config = dict(
    arch='crnn',
    model='sound classifier',
    dataset='read English sentences (LibriTTS-R)',
    train_examples=15625,
    gain_aug_db=10,
    time_shift_ms=100,
    n_mels=40,
    hop_length=160,
    input='log_mel',
    spec_augment=True,
    win_length=512,
    targets=['voice'],
    num_classes=2,
    norm='groupnorm',
    activation='gelu',
    weight_standardization=False,
    depths=[1, 1, 2, 1],
    kernel_size=5,
    stem='single',
    widths=[96, 144, 208, 320],
    rnn_width=128,
    rnn='gru',
    bidirectional=False,
    rnn_residual=False,
    rnn_layers=5,
    loss='cross_entropy',
    optimizer='soap',
    beta2=0.99,
    lr=0.0036,
    beta1=0.95,
    shampoo_beta=0.95,
    eps=1e-08,
    precondition_frequency=16,
    max_precond_dim=1024,
    merge_dims=True,
    one_sided=False,
    adamw_lr_other_params=0.00096,
    steps=1700,
    batch_size=64,
    epochs=7.0,
    lr_schedule='linear',
    final_lr_fraction=0,
    warmup_steps=170,
    weight_decay=0.2,
    adamw_weight_decay_other_params=0,
)
Rows from block 4 of a small sound classifier, named by matrix and row number. Each number is 200 + 30 x the weight over its row's rms, rounded and kept within 0 to 999. All counts start at 0.
Before each channel's rows are labels from the 100 clips, of 14976, where the channel reaches its highest value: "loudest" is the band of the loudest frequency at the time of the peak. Only what is clearly more common there than usual is listed. The data: read English sentences (LibriTTS-R). In brackets: how many of the 100, against the usual share in percent.
# conv: width-5 conv, stride 2 (model.blocks.4.conv.weight, 320x208x5, each kernel summed), inputs 0-207

loudest: 250 to 500 Hz (42 vs 18.7)
conv.246,175,246,209,237,214,237,235,225,229,171,200,169,232,240,158,234,232,181,175,211,227,175,222,254,170,208,215,136,206,222,220,218,240,177,177,192,227,219,193,242,182,228,187,247,207,201,245,176,264,258,202,258,132,206,205,210,170,208,204,189,230,154,239,185,208,198,190,174,178,194,230,203,194,223,204,184,214,218,181,227,165,212,146,200,171,182,224,219,259,166,181,192,240,176,198,187,158,209,207,166,208,194,188,199,163,171,201,246,162,179,268,163,180,227,256,186,196,208,156,286,221,248,239,236,223,161,232,228,199,235,199,166,177,207,200,169,215,163,166,250,229,169,224,160,229,155,191,167,150,157,189,154,214,177,178,224,212,138,206,208,226,242,245,198,213,217,180,170,225,204,200,169,178,196,159,183,217,167,169,185,225,263,208,163,156,169,222,217,181,220,179,165,207,179,260,226,224,213,182,221,194,177,194,267,188,199,210,230

loudest: 250 to 500 Hz (41 vs 18.7)
conv.51,225,181,174,192,204,223,214,157,172,177,206,199,204,222,170,186,227,205,163,179,234,136,186,197,220,237,228,224,231,161,219,169,215,158,182,190,201,205,236,217,206,222,189,255,218,210,189,221,195,185,195,224,161,243,239,197,222,231,158,183,169,174,185,185,178,209,166,235,140,243,213,224,162,204,189,224,203,175,182,256,217,152,206,129,182,155,179,222,247,238,199,138,212,193,204,160,174,189,203,197,243,149,225,203,241,193,178,218,209,208,183,291,225,187,173,182,207,248,241,222,223,157,207,176,208,192,225,207,197,158,223,163,164,214,190,186,172,207,267,195,215,226,169,241,194,170,190,159,144,197,183,219,178,155,188,246,153,190,167,225,228,198,218,163,234,162,231,177,222,198,175,163,223,175,260,210,228,215,176,217,285,196,226,238,232,202,283,201,172,203,175,172,183,242,256,217,214,213,217,217,173,179,222,217,150,253,255,218

loudest: 250 to 500 Hz (40 vs 18.7)
conv.10,226,184,241,237,209,197,251,209,232,267,199,218,183,231,193,197,176,190,241,245,203,245,239,198,208,225,167,233,217,275,197,247,220,209,235,202,218,156,188,183,192,181,177,154,169,236,222,206,156,230,232,145,238,192,170,211,221,191,224,223,180,225,211,269,243,206,211,166,201,203,153,198,254,190,163,247,224,228,162,182,181,201,177,191,175,236,177,168,143,206,184,220,204,165,144,182,205,182,141,196,239,222,215,204,184,206,224,254,209,110,219,192,191,213,231,251,173,221,175,199,216,227,188,215,175,174,206,229,244,207,208,151,228,206,209,214,238,239,208,176,210,225,245,173,213,168,194,171,201,220,184,198,226,230,213,233,183,220,228,187,202,170,207,228,256,225,198,227,177,200,202,208,238,171,162,187,181,250,267,246,265,219,217,224,157,150,266,175,145,213,227,249,247,186,199,232,165,206,236,173,211,176,185,165,229,192,223,198

loudest: 250 to 500 Hz (39 vs 18.7)
conv.11,223,209,214,270,243,234,157,170,233,230,216,206,222,195,220,245,242,193,219,195,195,199,196,189,244,228,157,198,171,219,186,173,210,170,228,194,163,159,218,147,194,230,177,213,198,172,177,193,230,205,218,212,226,186,268,292,230,253,181,150,196,233,177,199,170,213,200,179,201,207,190,201,205,209,178,153,226,188,175,207,204,191,196,149,145,205,178,210,219,133,161,216,208,134,199,242,203,235,225,182,181,205,204,146,249,241,193,149,225,199,182,184,234,243,168,158,159,181,146,166,197,194,197,259,208,185,230,193,201,204,239,224,201,254,199,212,146,146,240,231,195,187,171,229,150,217,195,184,290,198,236,246,170,228,235,218,173,230,182,188,211,232,195,197,216,201,130,220,192,222,235,175,226,237,177,204,177,217,189,221,222,210,127,217,218,218,145,233,203,181,193,190,219,193,140,175,161,206,156,180,194,231,216,214,191,159,199,195

loudest: 250 to 500 Hz (48 vs 18.7)
conv.290,193,202,188,210,189,206,229,213,233,192,264,189,169,182,189,132,167,217,191,161,237,220,215,191,155,194,136,288,250,239,183,216,208,210,160,313,189,163,255,218,193,194,205,194,242,231,210,198,191,246,181,232,210,246,170,217,191,193,190,208,204,230,220,163,228,177,267,191,194,199,146,214,250,180,204,197,192,205,212,219,209,190,172,242,155,161,148,212,238,201,189,239,195,223,205,181,192,262,203,189,196,193,233,207,158,209,211,171,202,242,261,209,193,220,210,218,242,228,217,179,215,193,206,140,239,243,185,141,187,235,237,153,234,178,236,217,205,191,220,176,208,197,217,174,161,211,190,222,225,205,228,202,202,240,154,219,224,230,270,225,205,231,210,208,210,245,197,231,235,216,181,191,208,209,237,213,162,183,210,260,193,181,207,227,201,167,240,188,268,178,191,273,188,212,172,184,187,152,230,244,173,201,207,170,168,171,215,221

loudest: 250 to 500 Hz (55 vs 18.7)
conv.196,213,159,193,268,202,165,139,208,188,171,207,167,166,207,227,194,218,227,178,189,228,178,221,170,220,171,208,194,197,223,209,173,219,196,186,238,206,203,219,215,197,192,254,205,208,151,217,196,225,176,180,232,171,245,225,225,221,212,105,149,216,156,186,266,168,232,214,197,198,190,228,153,243,247,145,215,152,217,145,174,202,234,190,258,168,247,198,184,227,212,154,162,174,216,157,210,180,176,177,242,188,221,247,182,199,228,191,239,195,269,202,229,195,200,159,228,187,145,162,231,214,191,159,242,201,192,222,240,198,217,245,217,230,292,214,204,178,214,195,184,230,185,194,217,156,211,171,209,193,200,262,223,133,208,250,189,170,199,228,199,207,219,187,216,220,184,192,166,208,159,138,162,209,259,169,182,193,236,181,238,190,231,201,150,227,235,143,204,166,186,229,202,171,188,222,189,146,195,223,225,191,209,187,177,172,191,216,219

loudest: 250 to 500 Hz (43 vs 18.7)
conv.38,217,227,177,236,190,164,201,159,206,251,209,183,212,230,242,256,165,159,229,218,123,219,151,193,175,187,233,199,186,202,167,182,169,188,242,172,233,214,231,193,164,197,206,163,187,171,190,234,170,199,241,194,244,194,193,222,219,239,227,114,138,191,217,214,211,151,200,197,197,179,163,174,187,151,212,210,183,192,272,211,208,202,167,204,180,178,198,209,201,199,195,217,216,220,231,224,208,261,219,202,201,192,191,231,180,158,171,142,226,204,157,168,198,237,163,155,134,156,163,205,199,126,226,162,184,224,164,218,181,147,171,199,198,203,183,204,209,220,142,191,220,183,265,238,203,215,242,238,191,215,230,212,259,178,253,199,182,200,186,215,189,162,190,223,177,243,194,211,231,184,170,206,152,197,206,249,225,193,247,201,248,213,159,189,225,141,228,190,199,149,213,217,194,158,152,143,194,226,213,132,197,178,210,212,210,206,242,217

loudest: 250 to 500 Hz (39 vs 18.7)
conv.231,187,202,185,160,239,216,203,222,199,188,254,214,216,159,233,149,163,203,195,275,175,182,258,202,229,200,175,208,238,222,196,191,220,220,157,164,254,185,217,174,230,237,225,192,129,161,192,219,218,165,258,289,205,219,174,213,195,172,198,215,199,196,237,216,214,226,200,239,244,220,223,210,209,174,230,190,214,168,184,226,238,189,157,215,176,168,164,240,233,198,169,230,243,181,208,179,228,293,197,182,202,233,224,242,198,207,181,176,163,192,233,215,159,219,214,146,174,170,201,199,187,184,156,170,224,227,240,197,173,207,215,176,182,222,184,216,216,188,212,234,210,206,191,188,185,197,197,233,236,199,197,209,223,237,154,210,218,148,214,251,209,197,180,179,207,256,158,206,248,251,202,207,227,222,226,261,234,219,133,162,162,239,190,189,259,204,225,245,232,176,187,223,239,231,129,216,215,169,225,196,191,195,210,265,232,243,208,235

loudest: 250 to 500 Hz (48 vs 18.7)
conv.84,189,168,183,187,197,194,209,234,151,224,180,165,131,258,188,162,204,251,203,242,267,204,217,184,217,200,212,211,157,147,168,189,233,225,239,203,217,212,225,259,220,172,168,148,148,216,239,207,191,237,197,164,219,230,200,246,199,133,176,202,178,222,167,208,189,187,225,220,216,248,216,231,189,239,154,198,159,258,160,224,174,184,202,154,200,196,186,137,164,202,228,211,232,190,183,233,242,153,166,243,220,145,198,219,117,187,223,205,167,151,204,202,196,178,197,231,182,190,180,169,171,199,178,207,194,187,193,189,233,197,203,195,181,207,216,178,213,166,198,189,203,214,195,222,212,206,195,243,261,183,180,151,201,185,150,199,193,225,179,183,143,186,184,134,190,274,239,228,144,256,226,217,252,181,229,210,250,250,197,210,220,229,239,186,219,227,201,170,206,215,195,241,236,214,192,209,203,172,200,223,174,197,263,203,207,247,245,213

loudest: 250 to 500 Hz (39 vs 18.7)
conv.167,188,205,195,134,217,144,204,159,175,133,152,130,185,173,198,184,184,214,184,145,186,185,206,179,178,196,192,211,220,246,170,181,210,189,140,203,217,177,158,187,207,218,238,216,236,212,242,217,203,139,277,290,161,229,198,171,215,187,218,181,208,196,197,223,173,211,144,178,149,233,153,194,232,218,211,179,204,187,192,192,208,176,238,203,164,178,170,169,164,190,196,238,216,248,207,140,211,245,218,196,216,210,171,169,223,193,218,222,177,193,124,245,200,217,258,203,207,212,193,268,189,224,219,235,215,209,186,188,215,271,191,201,193,159,215,210,178,150,173,185,197,168,189,202,151,133,133,187,214,162,138,236,211,229,190,269,246,207,200,225,222,187,219,208,202,187,197,167,223,185,210,204,239,162,205,207,259,231,176,181,195,247,206,195,206,186,248,203,201,207,181,183,212,194,220,167,218,229,153,167,228,174,210,203,208,223,222,164

loudest: 250 to 500 Hz (47 vs 18.7)
conv.150,175,211,226,199,191,217,182,208,186,159,171,173,198,162,178,198,256,216,230,233,198,139,155,171,188,232,188,258,218,216,162,174,228,250,208,159,203,184,177,193,181,161,196,145,145,177,140,194,206,154,137,209,219,162,204,189,181,201,220,177,266,179,192,156,214,170,192,232,215,117,198,158,186,187,158,197,199,190,169,168,209,180,227,210,208,207,206,248,233,164,254,183,201,223,189,143,208,226,265,180,165,171,198,195,178,184,113,227,171,220,189,231,226,223,171,237,198,168,186,225,180,241,188,254,177,170,217,177,195,192,216,207,206,211,229,161,187,211,237,147,209,198,225,205,236,215,202,173,189,225,247,264,234,191,185,186,200,197,156,233,164,223,195,189,205,201,146,186,221,199,214,206,140,226,171,195,246,181,164,167,191,180,180,173,204,212,182,206,176,219,150,157,185,170,204,181,209,201,170,201,167,230,148,138,212,145,138,252

loudest: 250 to 500 Hz (45 vs 18.7)
conv.176,181,220,182,215,226,231,168,196,227,179,245,205,198,201,178,248,196,242,193,201,219,196,177,235,221,221,198,205,217,221,213,208,178,217,219,193,168,208,159,171,191,224,181,248,192,204,155,202,193,156,193,169,206,209,209,146,222,180,160,163,173,152,138,213,193,216,196,192,215,224,269,120,223,194,189,184,208,252,247,223,256,210,232,165,210,194,198,239,216,225,204,227,215,210,227,202,215,155,227,170,213,230,182,220,186,181,224,199,211,139,171,188,210,147,205,178,171,183,224,206,180,216,161,199,169,256,176,187,248,146,218,235,253,192,235,230,213,266,217,139,190,223,200,206,178,223,226,211,168,232,249,238,245,220,287,190,202,257,151,190,179,170,212,204,195,193,227,202,183,222,161,173,210,264,186,163,214,127,155,199,259,185,179,152,211,167,201,172,208,187,193,250,154,181,192,193,178,227,206,171,139,239,180,165,258,200,178,155

loudest: 250 to 500 Hz (50 vs 18.7)
conv.187,230,233,261,197,219,236,282,194,330,248,179,235,205,171,191,234,223,229,210,188,215,186,163,192,192,175,223,110,193,229,179,169,202,195,191,167,180,175,191,222,212,180,202,149,206,208,229,225,239,205,171,230,240,208,222,222,278,238,195,212,178,213,194,206,189,182,198,139,183,191,156,148,198,163,182,271,183,157,235,150,256,169,217,231,184,193,240,213,190,173,231,200,188,158,198,199,184,194,178,166,183,244,227,216,210,168,196,222,244,198,212,202,267,187,173,231,231,222,202,166,215,193,177,237,208,192,228,213,184,181,201,265,214,171,198,126,163,202,207,204,194,190,172,204,144,257,183,181,168,197,208,165,199,206,229,222,170,204,161,154,207,237,187,202,172,171,208,234,174,237,228,206,202,203,220,203,220,243,265,188,190,226,192,181,224,205,210,249,209,209,226,180,158,233,189,210,205,209,246,207,163,179,214,156,234,192,205,193

loudest: 250 to 500 Hz (39 vs 18.7)
conv.82,226,217,211,228,230,136,207,205,175,155,218,146,212,252,200,198,197,227,188,198,213,156,172,154,191,142,187,181,175,224,160,230,220,218,196,219,258,186,221,182,213,228,216,182,194,191,214,221,191,204,203,173,167,170,222,205,157,162,224,195,164,233,213,150,215,215,206,238,180,178,181,236,185,225,191,199,197,188,191,227,156,197,240,170,155,184,212,173,179,220,198,221,190,140,273,237,240,199,181,164,225,165,165,220,257,261,202,131,204,161,167,231,199,185,174,213,174,207,203,227,169,285,175,211,130,179,231,177,202,219,192,165,191,181,140,189,192,219,145,239,187,201,195,186,207,206,210,166,209,171,248,165,174,207,157,200,212,165,229,194,162,198,193,234,199,211,234,274,180,191,200,197,210,201,300,232,241,193,185,146,116,224,220,201,231,203,197,185,218,215,224,209,210,246,199,159,202,191,243,179,203,180,273,172,179,216,198,206

loudest: 250 to 500 Hz (41 vs 18.7)
conv.153,218,203,192,185,243,255,153,209,139,185,217,245,205,231,173,205,224,211,220,246,208,212,179,195,161,216,186,242,239,175,217,213,179,163,189,215,219,210,206,227,185,144,152,167,216,203,182,224,177,187,191,230,170,183,173,188,253,267,210,218,235,233,205,198,212,196,231,237,136,201,192,255,228,207,118,191,188,170,235,183,196,226,197,130,231,227,202,173,167,232,213,199,214,230,250,215,160,210,189,139,275,172,187,161,197,168,155,214,200,168,197,233,239,236,209,234,172,230,209,185,180,149,240,186,192,183,207,211,147,169,198,188,235,200,274,202,218,183,236,199,180,157,207,126,235,219,182,224,197,246,157,214,210,190,222,178,229,189,124,162,256,206,207,242,224,212,216,251,170,217,190,195,155,185,190,217,232,263,212,210,202,191,228,186,221,202,158,207,188,275,247,211,221,220,217,201,160,194,197,201,196,223,186,212,179,205,214,244

loudest: 250 to 500 Hz (42 vs 18.7)
conv.313,176,191,273,167,200,183,216,173,186,181,195,222,216,242,188,191,167,197,231,166,239,244,210,189,223,185,190,174,171,177,142,222,202,185,163,170,179,202,170,222,216,162,156,158,162,206,224,230,165,215,230,180,185,131,169,196,268,171,180,212,173,189,219,184,217,186,165,143,177,204,197,179,181,197,265,179,158,230,206,212,223,191,206,175,146,210,236,200,217,216,188,196,234,206,180,226,249,222,199,232,204,219,193,213,159,184,198,196,227,249,282,173,266,209,227,179,200,208,195,198,220,160,219,221,191,196,206,174,213,207,171,181,241,180,224,237,201,192,140,173,222,173,221,125,185,213,188,240,186,163,260,222,271,226,193,249,154,182,197,201,168,176,183,221,183,224,193,119,208,183,216,173,216,178,180,174,203,246,181,206,179,152,220,190,138,166,242,171,188,207,135,191,172,152,174,177,180,192,154,177,206,206,157,180,216,151,132,171

loudest: 250 to 500 Hz (42 vs 18.7)
conv.91,225,195,179,234,225,204,204,210,165,170,172,147,210,172,208,230,187,241,228,209,187,158,211,176,206,273,168,213,169,184,226,220,216,181,139,200,201,181,226,179,190,198,184,168,220,149,216,214,177,213,236,157,148,265,195,232,261,252,191,206,194,216,152,196,254,239,190,241,147,189,172,175,197,197,176,224,178,276,214,230,181,209,211,147,245,210,190,166,153,165,186,237,180,150,254,227,180,208,208,130,170,202,163,213,268,258,244,197,189,183,174,210,173,175,175,190,219,178,214,188,170,228,126,205,174,228,183,167,180,193,182,233,224,149,226,174,108,195,181,229,182,177,186,204,215,213,209,173,216,184,192,186,169,178,259,155,204,229,198,136,248,223,162,178,225,192,218,202,209,179,194,179,248,239,237,245,228,218,205,238,228,203,194,136,210,212,212,217,233,228,232,184,152,195,194,203,184,245,203,204,181,197,204,184,215,196,201,194

loudest: 4000 to 8000 Hz (25 vs 2.9)
conv.165,204,181,223,219,189,212,217,125,206,228,163,195,186,182,164,133,244,191,221,192,231,303,196,200,219,243,209,240,181,205,193,190,199,162,135,223,200,257,253,172,239,181,189,199,268,234,188,178,214,171,196,277,195,248,213,237,207,189,182,252,236,185,172,237,220,215,193,222,197,151,160,161,228,166,228,257,205,166,204,183,190,207,161,191,209,227,162,271,192,201,185,205,213,221,185,177,155,210,237,203,167,193,192,236,206,159,224,182,146,150,209,228,214,202,184,200,221,171,198,207,233,178,194,187,197,220,211,161,205,215,208,194,217,216,213,258,185,196,201,220,269,219,245,174,167,191,190,216,216,231,258,185,180,203,205,189,188,153,212,122,239,212,201,227,206,229,172,192,164,219,241,216,216,172,191,260,170,231,225,141,208,159,189,199,220,236,190,253,163,194,234,161,235,245,204,181,183,201,247,206,165,225,211,218,187,218,188,161

loudest: 4000 to 8000 Hz (29 vs 2.9)
conv.137,168,231,206,195,186,229,189,213,158,173,218,186,227,213,246,213,234,193,163,233,217,202,207,268,235,220,155,184,205,164,144,168,224,203,193,122,151,189,216,169,226,184,196,196,145,215,198,219,219,109,204,231,224,236,180,225,197,218,260,208,188,228,236,204,218,166,196,228,233,230,192,220,207,172,201,171,273,210,205,197,163,222,218,184,189,194,199,175,244,176,160,193,212,214,210,188,180,270,175,215,219,195,234,195,235,222,262,252,190,209,196,204,165,222,177,193,241,231,239,169,222,156,185,130,152,270,266,191,217,166,262,228,192,204,245,224,197,158,227,252,147,248,269,230,202,202,192,157,153,206,165,206,177,234,174,222,208,203,218,240,179,209,200,211,203,177,210,195,171,182,178,232,226,152,143,193,182,252,204,165,205,188,181,195,199,202,191,216,239,215,199,226,213,207,250,225,162,193,210,201,185,186,205,155,211,239,177,222

loudest: 250 to 500 Hz (43 vs 18.7)
conv.315,224,199,185,136,130,245,192,187,172,197,249,239,199,211,192,225,158,210,198,175,188,197,168,199,159,218,210,193,216,188,164,228,213,183,228,214,190,176,204,189,195,194,195,183,172,189,173,166,220,196,246,235,163,222,250,198,199,194,181,157,212,259,188,160,227,237,178,288,154,208,255,223,213,270,207,247,230,289,209,248,210,158,159,136,155,215,252,159,185,191,176,204,201,216,186,258,207,196,246,196,194,217,208,224,197,250,215,228,176,175,218,183,211,183,207,222,205,180,247,196,152,210,223,192,195,221,230,288,217,197,183,209,214,219,202,216,196,193,120,234,193,172,223,168,238,244,164,197,163,232,186,189,203,198,182,241,216,195,192,171,148,195,191,181,194,195,187,212,235,244,198,191,148,216,194,205,207,239,167,149,213,216,205,202,206,252,213,228,232,264,235,170,193,139,206,205,193,194,173,201,176,215,244,182,193,246,182,260

loudest: 250 to 500 Hz (51 vs 18.7)
conv.252,198,219,207,133,164,210,230,159,218,177,183,161,233,196,191,217,179,188,146,175,225,207,187,180,264,213,179,161,146,186,248,173,164,199,179,227,185,218,187,182,164,181,178,196,236,184,206,149,207,175,158,194,206,162,194,187,177,184,165,207,161,179,180,217,217,239,190,147,198,181,206,198,194,164,144,190,226,240,198,189,218,187,284,216,208,187,178,192,230,212,270,195,215,240,208,257,225,172,225,221,174,262,211,216,190,167,168,197,185,193,172,151,206,199,183,111,189,177,190,271,207,223,201,157,169,177,193,193,176,178,200,220,227,201,197,208,213,206,203,195,222,215,192,265,273,209,208,269,221,254,215,247,245,166,255,174,169,206,209,170,195,236,209,232,221,187,225,219,203,172,200,282,192,168,178,182,184,123,182,183,220,167,183,221,185,231,136,168,200,173,202,182,212,222,163,172,186,218,222,194,208,184,280,161,212,217,216,184