Rows from block 3 of a small sound classifier, named by matrix and row number. Each number is 128 + 24 x the weight over its row's rms, rounded and kept within 0 to 255. All counts start at 0.
After each channel's rows are labels from the 100 clips, of 14976, where the channel reaches its highest value: "responds to" is what is common among them; "loudest" is the band of the loudest frequency at the time of the peak. Only what is clearly more common there than usual is listed. The data: read English sentences (LibriTTS-R).
# conv: width-5 conv (model.blocks.3.conv.weight, 208x208x5, each kernel summed), inputs 0-207

conv.184 [115  94  89 170  73 153 112 151 132 143 139 148 106 130 138 124 132 149 158 114 115 121 130  86 136 127 136 132 164  99 150 111 117  97 114 127 146 123  84 129 108 126 134 191 164 151  95 114 131 135  67 136 148 175 200 116 111 101 127 157 119 120 115 145 121 156 126  95 122 132 104 128 161 150 165 130 126 108 144 116 108 141 121 147 132 132 130 103 122 123 147 113 121 136 120 136 117 122 148 170 101 140  97 139 110 121 130 150 117 143 136  96 141 151 171 110 176 129 153 115  75 113 131  94 110 110 154  93 127  86 146 162 175 154 135 114 132 175 187 157 119  90 111 134  99 135 110 130 167 115  97  97 115 135 135 132 126 114 145 129 156 142 138 163 157 160 149 172 160 150 153 136 131  97 116 170 124 137 154 110 135 141 134 139 159 134 172 152 133 103  90  95 152 132  80 123 105  97 127 103 104 108 135 144 117 113 126  78]
responds to: voice: female
loudest: 250 to 500 Hz

conv.190 [124 169  92 152 109 115 120 104 139 130 113  87 110 125 132 167 102  96 146 188 161 157 101 152 138 140 179 148 106 102 140 140 193 116 157 135 123 131 123 167 117 130 153 135  93 127 151 147 151 137 124 142 140 134 121 123 107 148 112 129 125 161 113 133 108 147 154 141 139 118 111  99 137 159 111  87 173 140 120 136 140  80 169 125 113  92 144 131 145 150 102 102 123 128 165 145 142 101 150 162 133 125 106 110  99 126 111 150  99  92 172 147 143 143 120 147 143 125 155 153 142 129 165 137 121 128 109 148 148 145 128 110 130 133 141  95 175 152 140 141 156 103 149 169 125 123 130 158 144 145 129  98 107 118 135 117 197 128 133  76 110 160 150 144  95 147 121 153  70 146 123 163  86 131 119 116 114 135 109 173 122 107 120 141 109 138 141 167 177  90  75 167 120 143 121 149 155 113 138 173 153 165 133 151 123 147 138  98]
responds to: voice: male
loudest: 250 to 500 Hz

conv.173 [151 114 117 132 117  95  82 118 132 134 147 103 124 140  96 141 110 110  93 153 111 148 147 128 144  92 101 119  99 134 130 101 114 132 171  79 161 102 128 110  72 166 112 118 174 107 168 143 136 128 162 104 121 124 139 152 132 157 131 114 185 124 131 139 122 121 131 114 139 102  94 130 137 132 162 112 120 158 133  91 153 121 112 118 132  86 108 142 148 129  89 150 116 115 131 124 135 125 132 114 103 128  85 109 121 126 123 141 183 112 156 144 157 156  81 120 128 165 136 133 151 190  76  94 133 134 148 134 141 118 157  89 137 121 123 168 127 141 127 129  85 133 128 139 112 126  97 152 116 119 100  91  90  90  92 113 151 149 185 110 131 122 150  98 166 173 134 129 136 100 142 162  99  95 154 114 183 124 139 150 145 153 145 168 142 152 164 100 124 117 120 113 127 127 127 137 136 178 124 138 152 132 144 137 178 170 162 118]
responds to: voice: male
loudest: 250 to 500 Hz

conv.145 [130 149 175 116 136 100 117 132 146 123 105 174 105 127 126 148 146 155 105 107 124 110 111 162 132 210 146 137 133 131  78 132 126 123 105 151  94 121  97 100 130 142 148 139 136 131 121 122 134 135 131 118 136  88 137 140 128 124 155  93 154 155 131 106 142 157 135 127 166 106 111 134 177 101 149 149 166 100 121  95 103 137 100 153 123 106 104 125 115 129  52 142 109 138 122 144 141 135 164 125  95 147 139 112 148 139 125  79  90 159 138 146 121 149 117  93 110 124 135 116 132 136  96 119 125 139 162 122 113 101 110 131 135 163 111 134  96 123 128  82 141 117  85 128 128 120 144 107 113 128  76 110  91  92 104 101  97  98 135 130 102 140 126 103 136 118 142 161 117 163 148 129 143 150 130  70 162 110 149 136 151 120 163 123 117 138 166 155 136 125 170 135 149 202 172 158  94  99 151 145 145 171 125 133 107 108 161 174]
responds to: voice: male
loudest: 250 to 500 Hz

conv.119 [123 122 121 140 142 153 111 119 105 118 134 119 112 130 138 128 108 132 107 149 137 145 124 132 103 115 119 150 172 216 138 120 118 147  90 165 128 104 129  93 124 182 172 151 152 119 142 142 126 143 118 135  97 121 100 119 139  85 171 142 121 112 119 101 127 159 177 126 138 131  75 123 102 114 104  98 102 128 109 129 100 134 136 120 152 105 111 104  89 136  93 112  84  99 111 145 129  98 139  92 105 143 171 146 145 134 114 118 137 105 152 150 153 139  90 101 129 119 143 161 128 159 139  70 108  84 124 113 129 173 140 114 117  97 136 144 135 145 150 130 143 114  86 182 121 207  87 127  97 105 129  75 137 106 182 115  83 157 126 143 116 106 122 126  87 132 124 117  99 163 125 118 124 143 125 149 107 146 170 108 113 151 121 143 111 130 149 121 137 149 136 128 134 151  86 142 128 153 136 138 116  98 130 121 170 141 146 165]
responds to: voice: female
loudest: 250 to 500 Hz

conv.1 [144 162 114 111 113 170 139 154 156 161 119 109 102 132 104 127 116 175 146 143 110 104 109 126 123 140 119 121 170 114 124  98 120 140  91 104 182 117 119 127 103 126 153 133 127 131 140 109 152 146 168 122 116 128 129 103 111  98 147 106 109 128 121 117 164 169 145 117 125 133 153  96 146 122  89 123 108 108  91 161 144 162 147 138 103 120 116 134 123 167  85 143 122 169 110 127 182 152  70 171 108 127 151 102 155 159  90 122  93 166  94  95 144 129  81 122 137 173  97 108 124 126  83 103  89 114 103 131 117  96 122  95 128 127 102 132  98 117 153 175 146 118  70 102 116 107 152 120 114 126 157 131 147 130 136 124 107 142 122 151 139 159 109 104 121  98 105 123  94  94 126 150 134  93 146  87 108 156 127  99 129 146 112 114 117 168 103 131 120  91 103 143 143 124 138 140 164 121 109 119 176 149 139  83  92 123 134  79]
responds to: voice: female
loudest: 250 to 500 Hz

conv.195 [120 125 124 120 104 146 105 141 106 105 104 124 153 106 116 134 154 133 170 118 146  83 119 104  70 164 161 139 103 128 109 113 136 151 173 111 115 116 141 118 151 121 142  69 144 129 174 105 131 139 117 158 173 119 158 125 127 144  62 173  96 137 123 162  87 120 110 193 151 110  86 131 121 151 124  74  98 152 110 138  99 116  82 145 161  89 100  91 108 151 147 156 154 134  69 102 142 189 119 175 127 111 121 105 135 125 137 138 137 108 153 141 148 158 161 124 146 127 140 142 118 143 116 104 144 122 136 109 147 104 120 112 112 143 129 141 124  99 135 113 158 148 139 122 148 103 115 128 190 136 130 150 115 119 138 134 131 141  81 114 110 130 137 133 113 148 116 111 152 153 119 136 119 133  84 128  83 115  92 123 101 101 144 170 162 126 153 126  71 127 117 156 142 130 116 149 116 145 117 133 122 117 107 159  96 139 160 130]
responds to: voice: male
loudest: 500 to 1000 Hz

conv.171 [128  86 147 121 134 122 148 123 155 170 145 160 131 118 141 123 160  82 143 133 126 154 140 123  67 175 103  93 128 107 157 149 116 134 149 111 158 124 107 109 140 163  93 121 122 148  75 144 144 152 164 105 120  63 158 113 137 153 129 119 160 121 115 133 133 133 103 134 132 152 160 150 118  81 167 102 141 145 124 105 104 120 117 108 130 106 154 158 156 132 117 102  83 155 102 130  86 119 132 152 126 124 118  71 137  90 140 109 151 139 144 143 100 123 126 113 106 109 117  91 131 109 134 150 141 126 126 139 145 108 100 138  72 129 142 127 125 160 125 157 148 112 167  97 129 156 105 150 114 172  98 107 142 141  85 115 151 158  71 136 131 182 106 130 143 126 157 123 155 157 105 128 143 153 157 180 161 115  94 120 119 146 105 150 148 104 116 134 116 154 165  91  91 131 156 110 173 122 133 128  87 102 148 123 134 110 142  98]
responds to: voice: female
loudest: 250 to 500 Hz

conv.54 [109  78 147 166 101 162 175 119  92 164 136 155 178 183 121 138 153 149 124  80 135 148 126 154 111  95 124  92 100 134 136 107 122 112 108 172 112 113 129 121  89 172 110 111 142 121 119 155 100 124 140 154 135 136 170 120 143 147 143 155 105 136 110 144 138 123 143 144 110 154 154 132 150 185 106  99 132 110 124 129 129 162 108 183 138 127 113  83 141 114 170 118 116 145  95 167 136 104  94 107 119 121 172  94 117 143 177 158 149 113 158 128 171  95 182 121 132 129 105 123 141  77 126 101  93 146 112 124 146  97 105 127 119 125 117 102 141 128 156 166 149 140 125 126  92 121 149 138 106 104 104 118 123 168 103  92 132 149 134 155 173 110 101 119 140 147 100 129 132 101 141 136 140 135 127 126 142 136 139 107 128  90 142 132 110 114 100 102 127 154  93 104 126 150  94 125  85 131 132 134 142  97 113 167 109 123 179 109]
responds to: voice: male
loudest: 250 to 500 Hz

conv.106 [101 143  92 117 162 140 112 138 120 123 132 106 137 153 139 136 132 137 156 177 155 167 132 112  87  89 152 125 108  59 109 134 115 132 114 142 111  98  90 172 146 118  92 106 134 118 117 132 117  86 150 165 131 130 138 149  84 136 127 111  97 127 139 182 123 139 113 131 150 145 144 122 160 135 107 105 116 130 149 135 164 124 135 163 100 135 124 144 115 128 152 112 197 124 149  96 155 131 120 104 132 120 102 127 117 116 200 131 135 121 122 177 138 131 153 148 136 150 150 113  84 128 103 138 116 105  95 107 119 120 147 151 111 152 119 119  93 172 131 132  76 160 164 121 141 153 139 144 102 167  87 126 147 109 146 139 110  62 147 165 133 108 129 106 160 137 132 167 134 146  65 109 125 137 164 149 131 153 159 115 139 121 119 108 129 140 140  99 162 119 141 112 142 136 117  73 100 142  99  97 143 119 173 125 161 109 119 149]
responds to: voice: male
loudest: 250 to 500 Hz

conv.18 [121 123 115 107 136  85 103 132 100 139 138 128  97 132  86  91 109 109 104 121 127 160 138 143 116 149 135 117 168 136 129  96 132 152 127 103 131 157 102 134 132 107 164 106 136 119 110 127 117  97  95 119  85 112  81 160 107 159 121 125 115 120 129 157 142 123 148 102 113 135  92 105 108 130 110 107 125 101 103 169  83 169 118  62 154  87 135 106 167  84 115 131 125 180 165 133 146  98 102 105 128 131 109 145 136 138  99 117 122 132 107 124 189 126 128 142 113 106 128 180 147 139 105 141 121 105 115 149  92 137 132  75 103 113 180 104 175 151 148 129 147 120 118 167 109 106 124 115 155 144 114 111 106 109 103 144 104 120  90 134 171 134 148 148 111 122 122 143  81 136 142 108 109 150 144  97 134 157  99 162 154 129 143 191 145 121 183 150 122 103 156 113 134 111 177 136 157  89 129 122 135 109 160 124 153 143 132 139]
responds to: voice: male
loudest: 4000 to 8000 Hz